From a checkpoint of a small image inpainting model: widths [64, 64, 128], batches of 256.
Rows from block 11, named by matrix and row number. Rows with one number belong to one channel. Each number is 128 + 24 x the weight over the matrix's rms, rounded and kept within 0 to 255. All counts start at 0. Numbers have three digits each.
# convs0: first 3x3 conv (model.decb.1.0.convs.0.weight, 64x128x3x3), inputs 20-29, a 3x3 kernel for each
# convs1: second 3x3 conv (model.decb.1.0.convs.1.weight, 64x64x3x3, transposed), outputs 20-29, a 3x3 kernel for each
convs0.0:066084148108093125164165173138129116164158166133125134104113133155137129146126115139126140133135167155157166150152132144143123141133143133156170056087139000040128202180161106103102067063066094094114117125120118122119049022046159152162146140169064067107091101122156165167
convs0.1:132123105116110110103099127107107125108114117135125115103105122091104128080104123131127104119121105132148153116108116107109121122122123135121108139117089114084062147124098148129113137128135134136131128125135136132130163170168109111128133127127133118127128115118134126132
convs0.2:131130117121118100109106089129117134121105113111095113124103091120100098120107108115126124114123121119126118118101107102097097113103104150158136156159148143152132157153140146144146141143131147147143146146140140141133124110105141127129122116118157151143155159143143136135
convs0.3:142130117155159153145149166136142154122119118132125132127110093118098087113075074119109105113111110107095093147127118132108102100083088108109127084087104103116135138141123134131110137129107137126130125118125122120124134150134142154149102102090113118124128122130136142140
convs0.4:112108110116117128115117124110112114109117117107117125147141141141144143154155154121112126119115121117120124143143139144145137156153148137146157123143145108122135124141136123125126117128124120125130126127127133131132172185164171179155144149132108117134116125131113126125
convs0.5:154135131150142134155142134128139141113116126100108115119138127124131127128131128154140141160159152151150147114112108121118113110117114123140143112127142130139154123127128122125131125127129133131131136134137145145138119133139129140152120130139135138137139134133137136138
convs0.6:125112130123105104146137115141148149136135152136130146128124108134114108124110105118123126125122121110109116114103107107094100109096104121116114103097099114116108109107112119115118116120114131123121134122117131125118143129130161157141116111114131118131122120122129127133
convs0.7:155179202131149177125144164139145140146151150109119120118125133133136136145151145073099127081102133107128152112110114124124118119127121113137149092129156045091115118113108117118114132125130141135150122129135127122132126120117137133125123140147119138143102119130104122123
convs0.8:157087069167144119137161174127130149140119112176167148150147125155163167129143151109110120114122130098107111130130133131119125156144146074099142076081114124152184136150162135149143154147132133115116130126131133131137125144151082092123081061069099099109107107117105113137
convs0.9:127123144133133146154140152137129126135129130127125135116113119112120121116117123122131128134131135133125137131124135131130132132127127139143144131143140134138143151153154147149152143155155135137134137143136132140134138137139144148147138149142129142146137137146142145145
convs0.10:134128129120121116109107101114108105104100098117112106075088108079098109074093115112109096137130122145150143131125132121123131126130133084081090099095099127114116106116128118125127139147140125121121117106106119116107148128134111108106116113110129116111118105105116112113
convs0.11:141137122112095127119114134101120135125127123099096085134117112127117114133122112123091085131112131151153194122120106136124114142124125143172169145131106094087068117109103110100112128120131132143144126136140118137145085097118108116123129145111182170167161160172158173189
convs0.12:116114097111117119099119132129141146117103101142117100100128160082114149086104142103101108133133134158166165129138144125133137129138135085096131084098129108119154122112129131110116149124122115103101102101103101105117127126131118126137082087107101097087106103096117112114
convs0.13:121128142121126137127116138118113112114106102140138116103107125109109127113120132141138135158165154154164158133138146119124134121122136083078081096071095112106113143159151149155155133147143117098094126112110148131131102096107096087104103087101144133129152129126145133132
convs0.14:141141142122128127110110115109112116122111115132121127130129118125120119131121115130129121137127121128121119086088096081082085089086084118120116116116121115123125134126126121117129143127128126124121122122120125122114104111115102119123100122125134126116115116113121123119
convs0.15:218133065200120042178158100084102127103107126143139152126090065124106080117109099173135101159126108172150128154117127155138133155124130104084064116077075159126136066108158085113167091112165153126120118112101124105098129141147075097125068085117123089096108090094113091104
convs0.16:133121122140127120134126121121121129113123134108107114118100109117110110127112109134121132132122131123119126118118127117117129124115138125125143129144147122127136135144148133135142140134143128125126135130132128139136130138124135157141130145133130140139138143137138131131
convs0.17:156168171146147156151147173123122120127128141135129125134172180109153172105137161094091096108111116132130136138132133124115125111119130085139164072134173068129166065088094066077088047059064115127134116124137117126147147136129138147148146165167115123137121115128129141145
convs0.18:156124126125102108133114111146140146149143156104100111097098102103091098123118124131106115128105123141122135111109105119109115133129129156147138134126125103097099134145148118131140107125136130121122123113118132129129119122103149164137137150135128118124107110114127117126
convs0.19:138123118134140141121133146120129144130121119141137139149176161136164161117134127118091103119102097137112110128121141121114122110109124094126184090123182100140201124132147119111119150124143118099111105098107099098105103144164116137160119119138095086091098091107096094082
convs0.20:110128157114113135143139130134112091112119095094110101099099113099100087087089091106145158119152155136165163125132171120127168121146173131128067109120056099114053124122106120112102109112101129136136119137120122128117187108095182078046169092049123162143117146115139154116
convs0.21:165154139164147149150142144106106105102100087135116105115154168102147162109148163107093102116110107127119125073085093069083091076095115094123139069106135080121154116140151114134140122144143128128141121132140117132140115141144088128129071110109109103107123121125129137155
convs0.22:127128144111101116123102112140127115141145146124137148092092112096094117110117131132134137119113116112107106136133126141134137136142140135139134121131146094108123163161157179184172173177167122116121118113115127121123114108118123128132119118142124123125101097109102103109
convs0.23:122136154114120141120119146119116135118118121128122122159151145152150145168165157127114116118107124126113128077077108064072089078075112113140150107122135082095118129136131129133136124130134131132123125125132138135133136163155125142150106129121134125121121117120111113119
convs0.24:118122154129114122127125129135144134125136138119116125133148157134149159131146159110112113111104102113103093109117123097111123094099109126132143121124137117115131115121125114124140128138142127129133128129135124138126121116107133139132112131139170156153144139132126113117
convs0.25:165137097148078055140094068068092121144169197154160160103096121084088098128127128177139099170123093176158133127123124122123126144140137122121142167154160135093094145144148119104128105096109151144124141134124152136135107105108059075103145170202153139125153125108161124137
convs0.26:114132134135139144122142138120113113125114108141123119131122132122119125124112113130141151135145142128137134141134139124121132116109128115117126117126124133147146131130117138130115137131113115117121115118127115117120141126114131122115123113100122125124114123126115126133
convs0.27:113108115118110122120121144094107119090096104092095103142141131132124119131120122122114117118122128126121143141136111102093091107089098115125132107117125110128133175158131146123115121103098121113121119114116122118125133126133160156164144136145099101118099110113119116118
convs0.28:139106139180119118200178134137140115100141158126143198116124147107119135091108128138111119139113115155132124136130133127125131117117130099121127080114158113127175124132149127129145135132146139130130131132139137137133152139117138151119110163163106120126119116132126128124
convs0.29:121108109128101084144104076123102109140151166129150143118123105105114107121132130140125127138117091158133112123114126131112117135128131102092129123137159122124117140138134129128123111112096108108112133116106146127124111124134104087102135158185123125148158148123186148128
convs0.30:117118122111113121116119124130138138143145147135131145110114102114110093126117106136139134142145147152157155088086088115105090122116110131131127140140136138134129142139126142136138134142137131134124131127128139135138130120121141130115146144125151153142158143137155152140
convs0.31:133118126130114106137115109111121131121130142120127134108128143144152158173184184119105111141122133171157173119119120129132134142136133119124154120122144117104123108114124126131149147149165129126131123116133125126136111124134100135151100141157130119122111105124108109132
convs0.32:103108134132117139156143146155154149130129141084086114129115102153122105176141117097092124114113140123130148107109098116122107129127123144149143098110123109113123118115129115108115130120133129113125131129125130136130152155127160163140143146135104108107126133119151151132
convs0.33:130134128132140134131130124118124131121122127160152165169145131170137126158132120110119122103110109091095100118104113117105110126111110134125114124124112130135123120128115130135128132141134120122114120110105116119108154158145152142130134126108120118114126130121134130128
convs0.34:100104114109104111121122117128119116130117116123121111127135153113129148127132141112114111123118110128133127118107120107103111116106105103109111106116111095100103126113101133107101134121109117117120116117120122119114149148144119126142099111125095114114107108115103112110
convs0.35:127149140133160154110128136114101100135113106175165160118136156105118135102116136119144125113144117113130117155159166140146157143148160117106090142132112155145130136155159146174168135147141122123116132127114125116106136114122110072085152101109115121122122122113099090090
convs0.36:141127115127128113097110100099132151119127136105103098082126139088119139077108132097081082115103104133129136111114118104110114104109116085098152076087136095114154129123139119121120123109120113125126118110113110113121100116115104121128108123123100099096098102099103110120
convs0.37:145127153140137129105131143125153145105122133133127122084123144087122153076119152119114106134127126127125117097113114113118132112126127083093135084092130110106155108113123112116117137117130111106111103108116105107123110112106095115131078086125097080089111081087118090089
convs0.38:121101150124113150128140156073090097084102110097106114108113105099112103100110092153150164146151170153155156111120126110116128104110128107123105114124121136143133106108121108114144115121145137147147132127136127137124123120102135137094131124099145164172137157148134150124
convs0.39:121097121106076080115082078161159167146154172103122145084108126082126148099143165112096114100073084110091108131127137120122126118119136102128172095115160100114149142134129126127120117114112132124138120121130128124141123160154124159168090132162136131146113107118111113121
convs0.40:139130133135142135141153133146139129131118119147123124153144152146140159138133152119108105123116102124118112116123131098102113098098106122094108107084093120099119109107112102103102115110119118126117123116123119124112120123127116115127091097101099099113102107120108115123
convs0.41:130136133129134137136128138105110117112113118117126135129132138131130136130133137113118114119128125128130129141142130137136136135127128121143141123143145134135147126124127119130132107121119125120124125116124126125132138147155116129141133137151132128135131134134133129124
convs0.42:133144120148165148127144131113098094106099102140139128111126135104117127094110120115125126136148143138150140150147159145145143151142143104090088121113116148141151099108114096089095095096093134130119132127117114108112130110112108075090120090106114126114123136134110109110
convs0.43:126099109104080095105094097134143143125136133100098100120119116128128120130127114134106113129101113134114123110115110114115118109114121142157165122135151105114133134122123134125129131123130117119117115112110112116119114126122142164158129152150125119117105099115119107120
convs0.44:122117125138134132139137133117123123110122117119123130125131144126130138124132142110116121121117128123120130144141144138137142144133147116125129117131128117129131116120119115116118113117116129131137137133133142136137135146136118128134120121132128135141136142146138142140
convs0.45:132150125087138170090092152143119134172120090172172121104111147096103124106103112139153128119133130135149151096105112112113112122118105122097097136107081092096080115104110140126111145143135132119120125123117128122123140155188114081126164104081147132118132122117120109106
convs0.46:133110123135105119151116122157163156140158161104124117119126123130134128144135128128107128134121135149132144108118107116124127124133129128146161103127158064094129117123121127128139123135137133125128128125134140130134113124120127149136122143142128123128116111119128124135
convs0.47:139153163127117125111110098155142112124152148099130157088103127084092114081088126118114117135133126147144140121117119128122129127132142113107094091104103095094112084098108108121129118127137125115125109111110106102113151123140134119107104113122134122121128119113127117106
convs0.48:153155168142162173124132142119122121116107104139128128158161154153153144142133127130124127124122125120119121090090099076086089081074085121138131119131135131144151133121114133121112149142131139142136127133129118119120142136109121129119102109100144142127137140126120125124
convs0.49:148146152123120141121124131117133154099109128118123128152161152145156148131141137137112102137130120156141138106109111103096113110108118108142161086119156089134161110122149118125164111138170111107116099097109095097112129153175118127163093098135123109114092090100095100106
convs0.50:132143157133152149122140141111105104114111103122123127123133137114124124108120115135127124130135140138141137141142134143144140143145139119128140118138139132153151136134126136138135135133122130135130126126132123124119132129131127110115128120110135120128138136126128124120
convs0.51:137140152126131136131119115129127121084091084086086093136146123142150135145152140135114101147143129158151136112100105111100100109105110103112129087111139105134156130123125123117118131129126125119115112107118102103103189189173129135137100118127113081078104085092110102098
convs0.52:120103135125102133129120161147135135142135128143120108091108156086112156085120162106092114132115148147142172129130127122114123123124126113113122098092106091083102060059065059070080073085096105095116120107119132126135123124128122139141113121120118110131118113143137134177
convs0.53:128117110128128128132141139110115120124105113110097088141137133136128135130133136116125121134142134139144138151147155137134141128123129136111118136118123127114115149153140146150148149152162127123130130120131134130130107102107106105118110088112137134149133128141142135141
convs0.54:138142118111121157151116131155111104189180148152189189114127123092102102117112109116108092092089097132109124169157161135127130128115117087086097128141148065114149160143141150139138136135146131126121137127133140129137108110173153102102214195155106104099119122116121114116
convs0.55:131110107122099109136120125111119117099100100106093086114121120119128128116132124127107107132123123131120122116130129120125136119127126117128139086094122079098122138121126125117123132124121123115126113113123121118125125141134131146137103123117123122123114113129127129138
convs0.56:111101095112103099106100103138132142121122127144135136134115110126117097126116108107111120109119122104118116097083079098076087107091101123112102127116101117123105127121115108108104106091098118127123127120121126127126133141144140130130133117111123125124123126122123118123
convs0.57:136143124102107117096085111112097097157136107128131112108130161102128145131141149117117101119115109130121123093094105095104113120115125118109099137141125093100113144113078151132104150139115126114113119119119123119129093127179088102137149154144125124110098091105099098126
convs0.58:116104117144123124151149139128123123112109123121117123128128124132135131129131122135123133126128128117108118106113118108112120108102124113124120103107111116117120129132136124127138124128136129124124128118128115122123136132117129145131099117111114117114109116112117119121
convs0.59:142168157143182177121161164109102107120112114161148144121138155111129143098112137112118103125122109126122103167169166166164170166160167088097102105106120139141150116111112113100103122107096122120123130119121121120120138109131108097106126097109130124117139139127137121116
convs0.60:127139147126126139151123110112120125119131136106122135109101106110096096118105099165163154170174174177179174096108100114122127118131138121102104123109111133117117137119116153128121160141135134123110125121114123123116127125131123127128112130135126119099149138117152145130
convs0.61:113136143112136165107115133147127113121095084150140132138151169109122141096106126092102111097101093128108098133147159118126156117123144110111105089099125118139155110113110132127117127116116111121111100115110121121122164132106131098095118084073105101115123120120125115116
convs0.62:110117128109116123107100115133130129128128122120118128088081090083076085102089088118123120130132135131137130111104100112096099112112114137135123137124125127118123116122110116119125112127122137124119134126123131125112129127135127137144125116120135122110124125117116124114
convs0.63:135150137131148147132137134129125122116124124112109105124120106131133121141146142113096091126117110130120122109108130103108129097113124140165177104148164113141156140110113137119107148137130126133132127128126123118130151158159156157174126142156114125120106118117099114127
convs1.0:110121146135122142148121104127142140129179185080144182155102103072037099077107120060092086097113117112125145155199168167127087151105105104088081117135140173160148152148179105135166134146157060073100093084090067091120133092085145161156128135105111123155089074084114080108
convs1.1:123167119136109103164101093070108101135161137117128100092146194065135096122190125128156146187117161190090098135161196135149098153152106114141126048129042063158101141092088152149130152178149161125162167167162200150107108104128108145133102120122148137140173113106180135160
convs1.2:140116139122138141121135146143104105155118123159117115150125085128090072161118098131110111128106112148126122103146176109123145106123138144132145100119122120121128147150149151136143142157158080097091131117105138105110111119108122113113123120120131122113141112123119111097
convs1.3:100088096141123120128157134132115084124123086127127096161135114164165156132148133154169146153126142160147143110129145112141098118136098097123127120117139153170135136093099113082075104070073137132137117125124154127146106107075120162119124158156109129118127126137162120132
convs1.4:122120142114110150142128174167112090171106096180121116153131146146124114095076100169165146149146118099102093110130116148144130155162137124120085132162116160176163165119112179117117153118109136120114145123115145143127103133167087125146061083111141146133118144140116143150
convs1.5:146140121132108098133114103094136174096148189094143180075101113115118127148145141120091089125108113175170162145142101107096072079077082109137123079071081093100082138146150117145143109131142126128121119122129107095107129127124132131124139132132125115114141122124131106107
convs1.6:164156108112104127091111095137143118129138157138137143116103106137091114134113138143138135150161139094102126170159152144121091141096107126124125114138144102131126139145163116134148137148159105090112124100091123093106120124099142151104110119100135117162120131154134115157
convs1.7:114121090079135100143136150079129165082133176072115162111137136144124140130126115096120128111119087122141134108144158115141149112101100135122105137106097141127110114145173101098131116102097125131124131143139094102110137146141105115133133125135105137118114097092150135119
convs1.8:151110117171126143146162154140162168108149129152165089181168102125155083086151145143203174133164171179164097165113100097070069060108091072138152129133139156169114182149149083086107042060103105112119138130100154095106140148126151160117112125132102129082094117105126147147
convs1.9:134139148149103154146108134152112116146114099136109094116094139112087141101090127123135126128125132110114101175116121159086098138094116129155118139165157120143124136128127123120120145136128117088116121097112121112113099091127111119148118111139128120128128141126111138136
convs1.10:108094125135150174119138153104117101112130131113133126142180168147164132161145127169165137151173126126135110125126138131131108127136131131105116149119123166135128116108113133120117127102081145129133155152163150148166151162176167159176150159176129114066120151100114115109
convs1.11:079123131081162124192138053113153150100116133106127136159135199111153143188135138150121097108178120146118110163138131119051156085149152142118162121187130169064152145143187180132202126168147162123127150139138104174136119139152137156116130136107120144149103122120089119137
convs1.12:118100118128105167151149150134144082104142121096166147116077101133128156138109128132137133114119128163149146153131152154142154121106133135130098165107069134121101129165162116141144079128140100097115091110143073109117115116127137131125164143148150136172129093162112105139
convs1.13:165144099131128088099076091146188116145141107137120055146125086147146119137127133133126145139110112106091077147085125146108125123105143096127175097120152120142182117105094139121117172155148132135127146146130145128126111110078121140097126150126112111119139147141135138131
convs1.14:145122129137115104156100119122125152116111134112122153126117152106107134150142151119115110109147127149145166115123143120111144133128125136127156100124118115111116109127145123117141136148158098120123112112128098114099129100083131110088143117099131137132139131132128126128
convs1.15:135129121120150144133139156096038052102064076099043067073162137056153113143173110089099137121127121169175148129122109104086095088112094115097118128127080105130130108112105086058118059024101108149137109130143105144122107135122130149136138156143147148116148112117135130111
convs1.16:118109125132141114157143155099111132107118131106112137167127165134102152151133146144154140136143111159153117129122135137095117130125162130152176123134133127139145157155131145127136149153147162113147126123158120127137085100087092095068104115091135148160147124136143135126
convs1.17:161179163137147144103073100148158171128131159107131120106135109117155133119147113132126143135124146126058051160130160161121118125120127144123134115124139120125130139131132130136127177175152159140126164129116163127115166144104155185157149179148068083093101104108052081098
convs1.18:132130114152125127117118132103106083120137104109147118116120133107095123118109119121101110126098154114094114136114088134123123121128117137128135138150145116115112071114120077109105104124127109093128123118144104116113128120107127122107124118089158137160167133165149112145
convs1.19:125120119161150089125148120126115144118148143127147168199164087149124183109097137115117111074125092126143123075138154124160158143114155154114125090095198127105135186154140157130098156118126098151107064136163116142169132083124122141131118149118125132101086132085172118132
convs1.20:109110118147095121131124130093124123119126122120115108186183164176143162114124225162184166118149188096120199093154162123182092179172062151143094123165151134154124125119138126102116129079098130132108149159131135164143124111161115070167130090177099107140114127136129135124
convs1.21:122131125113121121120121104122122124130108095121122104114101123120100126147120135121107105123108136147137133127127116117125119109115102152129122149141131117108106103114133042057021136141128136120128144140139139110118146143114157118124162120127136142136132126115148121142
convs1.22:186140132116082092132083079103180125101153112105134101109091123144117157164152185118088125100100132088086097147138104091099075098125126129134149122141197106108142080105115154158188183179225152113140134091082151095097119112101120131122130133126152160149114122107127141130
convs1.23:154121145121151106128114114141146110146128126133143120080107128106171109124130093126113143129130136131114116117094085098126142101138139104118155128147121100115152153145130143139141167157146088068095120070097082112058096116102120126121117110093135115120171138133103118115
convs1.24:140116125141090123138107115072129118099149108089112082105149103080153105106184150105116137129143142120151143105126130086125076077132151133165125112152109094147140106146147079128143099137162120110136148123133095083079141124115117111127127107128134144150121112123120126122
convs1.25:125131138136143146133142148099167166112163130063118074011116134072178115161142026094097098117119097162089043171103137108047194112104169120121116142144107135139103137149172108132139123149107146105165130138150118155139146170168124133085146150107150098091134065106140116158
convs1.26:098115104121136128136147154138142103136125116144151141177133137171128130115070048174166140148125114128105095118109092128145121107116111083101086152154109184178140171140095144121107167140108126103106126117120145134130121142134109128127115128120059096056105106079100125077
convs1.27:192101131139043160117101132155090087133111093134077084138165155107151108124147128140156129160097167113134109163132154163125146140150125086113087124122072136131072141145088127128089141165145112120134202128125131125111169138129127132120112136125136143139159124135137168122
convs1.28:114156123096136131100067096109143149107124149097130127135127165134080132147130178151140131115159110131154160142140135142034117159098121146080124127136132119068147084127168130098187141118171124083136162158138124135104121183151111147147123163132138188143148160115129159127
convs1.29:137116114139111098109118123168135186169135184156138191115173128168125084193068072107137118083094114091088176106138178092182143169164117160140154113103170155153156150096186181139159177160126136145165116155151112143127160125102141101108108085129087065075122111096142123094
convs1.30:137147136126129119127134116086121143105121145110116149095129106117116119121120104125117118151131138138129141125146157102137159101124135139154150135142132137133135110127149126122135143136156114127128115131126120136105120104128108103120109098110164149137143139130156139129
convs1.31:126139165098120151135139166095112102129163151135157126107112143119122108194154108095105108141132117106094094156135147152145185117156173133144135123121087124108128093136154128180165077155138157145160158179179110137145182183181139153148125117118138152150110097122146144172
convs1.32:098116131145139134140130121060065143072108183084144219126086134117083147131121182076081043130138125156194190114140114109123144093111149150148096136140099161119097086115120084110133089088111122122118125144135101128117113114124114114118113114124164174168115137150134141150
convs1.33:114145114107100086107136101142114128132110125114099125114078108124058115135125130118143113128111114125109117107139156088138086089129100143142146108097130142134125155132124149152124140143114116113096106111066111102065065071088081090107100126125134135133121132112150148143
convs1.34:110096129140122155143112159127115121123112123110112133179105135170108114171116128138121121155139107130115115139123107122115111136129137117146124135152114132141117124119114128126118154141138112109122145145128152169125128144157152148147140142145140138156126111134130131144
convs1.35:150125141123074087109104123169157126149116101122079042158134136170109102161085067163191194111118173064029088143079048135090067134122086110146148101125138153149173145113099158132122167162137115102105128108108124123126137144129145145125122140103113122151117123157124130178
convs1.36:125101097121152132104148145158139109172113032160197161139192126133111162118108144168125100121162126159166164129097129118142168175131092153106102123102100139093109136115099126107082166164193154161139127081132163145173130086068102090079123130150140091195075082170189099126
convs1.37:120146130097148125126128131092161142076152151121171175106144108101142131110117101122130130096074080116107118077131159080129170097124148139122122147121081105132061126124116120126105172146139090125128115127139113136121127119041132144096124119113147135089164122115128124123
convs1.38:119113118145134136112096101085091155069090169072063129132114098108122118122185161119107067109093100148163160133169147152126105131083130157129150117107117141105114149163151138102163142102168135111119137071099148121127105110135110134155114138147086133112111133109101120112
convs1.39:102120108121108104127150128155096078135098093188125120133142098123133108089115084145159149107107144110089109113124131143145097146156132091115083138122149139129105161098065181128073160092089137129121125133101139128128069077060058077088045071068117116132106134140149134144
convs1.40:093120114133121128145137158116141123115143125120138122148115107136115121121079123139127113099114102120125122110121140108112145103117164127118119160146115121131113128132122122131120123124102098099112089096114093113107120104093140109112136130131158131120147125119134133117
convs1.41:154147144112099095107078085114136126112124138110114117120120140111133129142153156107114154105103122100086090164143130133123106132141146118137148077109111106116151126134133153147141166163151120110128140125124123115105120144139130150153129151159130130126102096114106124131
convs1.42:102097113126133137142176175173130099162138122178123121162177146162133108132093057161171164161140126111081083115131087120143123127152129126099070162142112149136109161121131163131131118094100078099090109107125121138125073069087090055078084083083163150155133136161129136171
convs1.43:170162141158136136131124097080155178069155189046119151068068118088103166137169205078054081118121124161189167134146174087101165103106152125136156132126140102103126120157164087122157093127160126162168099122154087075099135133113151146119134140128140127136128121123127113120
convs1.44:097121125115132151141141145119098080121109083139141128144134151141128124111106076127153149120136145101095089140120121138141140144143137147131110150146138158148136130102076124100072103107087106115116117123133122142132079108143093111154106115152133127123116106119142117133
convs1.45:091088071152128094118188169078114119076155099115197186098137113107125098105134097095117123129092134138098122098097126076144137105133129105144145124116113164130085099100135109159137084134152159143140116141103103140169121094112125087092144108117167167119134134150138112139
convs1.46:147132114137108132125090104081143187095136185076127165052044107115101142148148168054065083124134143137183165112109117082110137080121137146143157134118145113113139127150177103145162091129167106122139105106132085058067138134110130132102132135118120108099122112119121103096
convs1.47:122133075146140147147137120143150103178140083152167104146122122158118145114108149146125108135127148111134157085124093122152087162153119153113163130158209179155190116148150113141149145147136132139133158138134149157155147152134126129142123118129130113189118117186115082151
convs1.48:132145130088123122117152133121131144124127142130142160081128085101135118144163135128120119111116120136154144104143137096114119119129131146144146119139134130120117132132122127129134131134143102106120112115138101092125109090070125108095136134133128133127124139129140123133
convs1.49:125107120140117129115089120179149148163135141139104109141137151139128160099143154138122148162120153129096080118101110121086076133110100141161130126144113118145102116110112131133139136119155130119146151115130130158137097075108148115159113119139099137138087129143108115110
convs1.50:115120125119121107116151124160132101143120073169148101193169096182142098139115097127140159125115118107087068111111080120104096122137122101108114107087107123110113115104085134128096124104107137143128150156147148148153134129131123131128122123134108120110121125131143159150
convs1.51:169148138100101134124105113140093178140147169114121158127068084154144112142140122105080138164134181131075115112113125107129145106117127023074094059069124135097158142128098156149112172171140138117133160146142115119091146142137124146132122127135180103130152096107117119090
convs1.52:140138145145134146173155157112145160107161141115144123127086153163110149143109145137133146121098143090092107165127155151072137133124144109126132121139149127155153129147133099110133118137152153119151144122140125106112124138117147152126118122116146105110160093100142133117
convs1.53:124117121142133140119134151152137116139121094125120113149155132127146116121132099134125163128126140139136131121086083126122115124132122103128138132142143121142148148158147125137138122143136084101102101107125137142145076081061117112082134132109117121148141128165138120148
convs1.54:123146130166160176118207150147106118170170115135142137138158174131102109124128091152159111124125137150106148127131124104141114134147107209179117144131164175135110158072147163113090119112093170138134131151110103130174112120197112100134130098100178152126074130153148145161
convs1.55:105133125130143123101140119124117120138135129124126146125079097074090148129161180131096098140127129160142151154154136165125121150156164137140136125123125122118118126149169104157165084139164141140161108101135109105144117112100128134115120119113185155136157125131144115121
convs1.56:124123122121108130137132148096103150095113145086100119104111152113162162135128112109122140107121124107126132118119110111124146112116112135134141121136127134123146099098103086099095113114102128137149120129147109127130100076065133108103125119111131116150141125142136124158
convs1.57:164172137126122095086172120105136152109120115113119125128102144160107118168110146109154124086115128106127096145135099122125140108149140110149138125098139166105138067063090058041066070047056137125150145182135121134140171176129153139077161155083126126103092127112119138152
convs1.58:129143128144155177135108103107127157090119152093128162050101087080161128101181152111094116116107161156151196141147126122102123089100121117135143122153128103117131129138126120132139136141157133126125132081096115088105114108109115107124121121116142133140151144150122125133
convs1.59:125115146123109143141143167133121102127121087182155123200160134174139097142076051161159170148124133118078086137099085148148141151169154142129123139110101173122148147114074152122099130120090130117117132129138136146151113083112109092092118110109122124113118118107119127132
convs1.60:084126149120156144138145154116092104153119119135152147156169149131156147117136153123058089125108119146123128105145142099143154139139154112133127104102105120124131129097123130097100125084079121144114114132124127148155063090084099106103085083082216163110164145137123125099
convs1.61:141137119108096099101136117166154113155126101136127080108105036125108084097088064135171160096051094110108094148134125125155102116141101132150137095078163110135134149137126164161148132131159138153114104119101082102107125095063090080074120142101105128141083124129165170135
convs1.62:139126108139129107110127119126129150114107148116117143099133140105159153130194156132142131152132161170139160144129138128116129114103141131152152122145141132131135081086119076075096102093099127137133159143144144151142121076109137072131134089132148128134168136143158143143
convs1.63:074100069124161126115190159122147139109107078105149140100149130102135156141118160110093091126149107141175161131106098058144148099173143111089090125118132122106114169133164192147162158130128160126141099128122101165181127128128120117127105074132109126085083179115125159098