{
  "color_jitter": 0.1,
  "norm": "groupnorm",
  "activation": "silu",
  "blocks_per_level": 3,
  "init": "kaiming_normal",
  "lr": 0.0043,
  "eps": 1e-08,
  "lr_schedule": "linear",
  "final_lr_fraction": 0.05,
  "warmup_steps": 290
}
Rows from block 6 of a small image inpainting model, named by matrix and row number. Rows with one number belong to one channel. Each number is 128 + 32 x the weight over its row's rms, rounded and kept within 0 to 255. All counts start at 0. Numbers have three digits each.
After each channel's rows are labels from the 100 images, of 14848, where the channel reaches its highest value: "patch colour" is the nearest of a few named colours to the mean colour under the peak. Only what is clearly more common there than usual is listed. The data: crops of objects in photos (Visual Genome).
# convs0: first 3x3 conv (model.mid.0.convs.0.weight, 128x128x3x3, each kernel summed), inputs 86-127
# convs1: second 3x3 conv (model.mid.0.convs.1.weight, 128x128x3x3, transposed, each kernel summed), outputs 86-127

convs0.100:093127137110127155156107100132110148136103083177152116144101182079210103101151106101139100227108080118108102167102130134105148
convs1.100:126091107171113078161122152129117122163089147101129047143147129125142122146135151130088120069166129191069068139135101098114102
patch colour: black

convs0.89:145155162082145138145081141100143101116115140137084169038107153160110123122115141145132066126110099129121103159098083144108163
convs1.89:128060125197040167152177131114118128124127120118151111159138133115120067102154126174108112100168154141157147191131155107123118
patch colour: black

convs0.92:122102135156093128111119112115148099094108121186146133174170071154167083116154113120098125140124086169145165151132146108160134
convs1.92:098075145120128144133073144135103121121151128128128059076131076118094066121135145158082097112165214138104151139143121120150141
patch colour: black

convs0.101:102143147105108162145098096128098135111117099177141102178107175063194104098156126082140077229098071105105094149103140120103140
convs1.101:122034121154175123178139147127125149206120132117144044083110117127138098166158138153120070084174175209094109134159100141139137
patch colour: black

convs0.13:105121152134070109103073123156124146114155096123114168085157169087134162111077131100111162032127116139168118078139149119180124
convs1.13:153209131067197123144129169118181207081093103150173176119130119155137124144132099120161134146121184078148102080134127151074138
patch colour: white

convs0.64:093127079104125129111105125171143134055118120159091124106150101164133104135123128092019111220059133112095137173129122117120120
convs1.64:058065165114118164156135115132087115150180118131130144105112107112136123196122086167185090103181183220132127158124147160151168
patch colour: black

convs0.67:075122090083108155129090111192127145076120105169117128128145136151124116122122101126019094202078170110118139154118120126113166
convs1.67:065037159128119110150148127088117108105151115134113157058095090127144133203117088141209089105163102189113097125122175118147140
patch colour: black

convs0.63:094104131138140074099115037108125142101115121122060176123148084123134086108130090103096065120117051116126098112105123113152106
convs1.63:110154149142161184145150198064159144152116149134162111128117108112167089127146174120148096124142170206135135127168178131160119
patch colour: black

convs0.76:140134176124062152168149146063135176163144049104126092171087107094164112105112127099110140149140084132088143137080128119117099
convs1.76:070143097131135117119114086073160083178102150094062125091140152162083196164157120123172064071126124177127192102148109115150131
patch colour: black

convs0.96:178131135105138121098102143123139158110128080036129094142165137144070173124078132122174186050071132103112073121193113111131081
convs1.96:125123130140110177116139165107144064108088112136082209107119090104127131175119082152083095093169118129182154117106120120130131
patch colour: white

convs0.105:089131125109126090110094108121161154137158078114106129119140073117100186139114076121120064041117055103112111169092082139144133
convs1.105:149084165136081185162140191149103095059120195120141141114122121140169090101131146126105141103136122181140103109129120189128167
patch colour: black

convs0.66:148024092157040093144116148130151121111080109157172139126103140091143149150066074116125114131141131153171114131101154103102141
convs1.66:105124124095178087155074191068184111085081102154112112120138108099199081133158191122086118109136128138107113093116137087178149
patch colour: brown

convs0.123:110084136162102138138166164138115178109094152125058161119119117154098086142107141106068088154129084118137098166080112121124107
convs1.123:103039121123143102137154110143094169157122110107177056173148116132148077080154157135089156156110150143083172207140133108111125
patch colour: black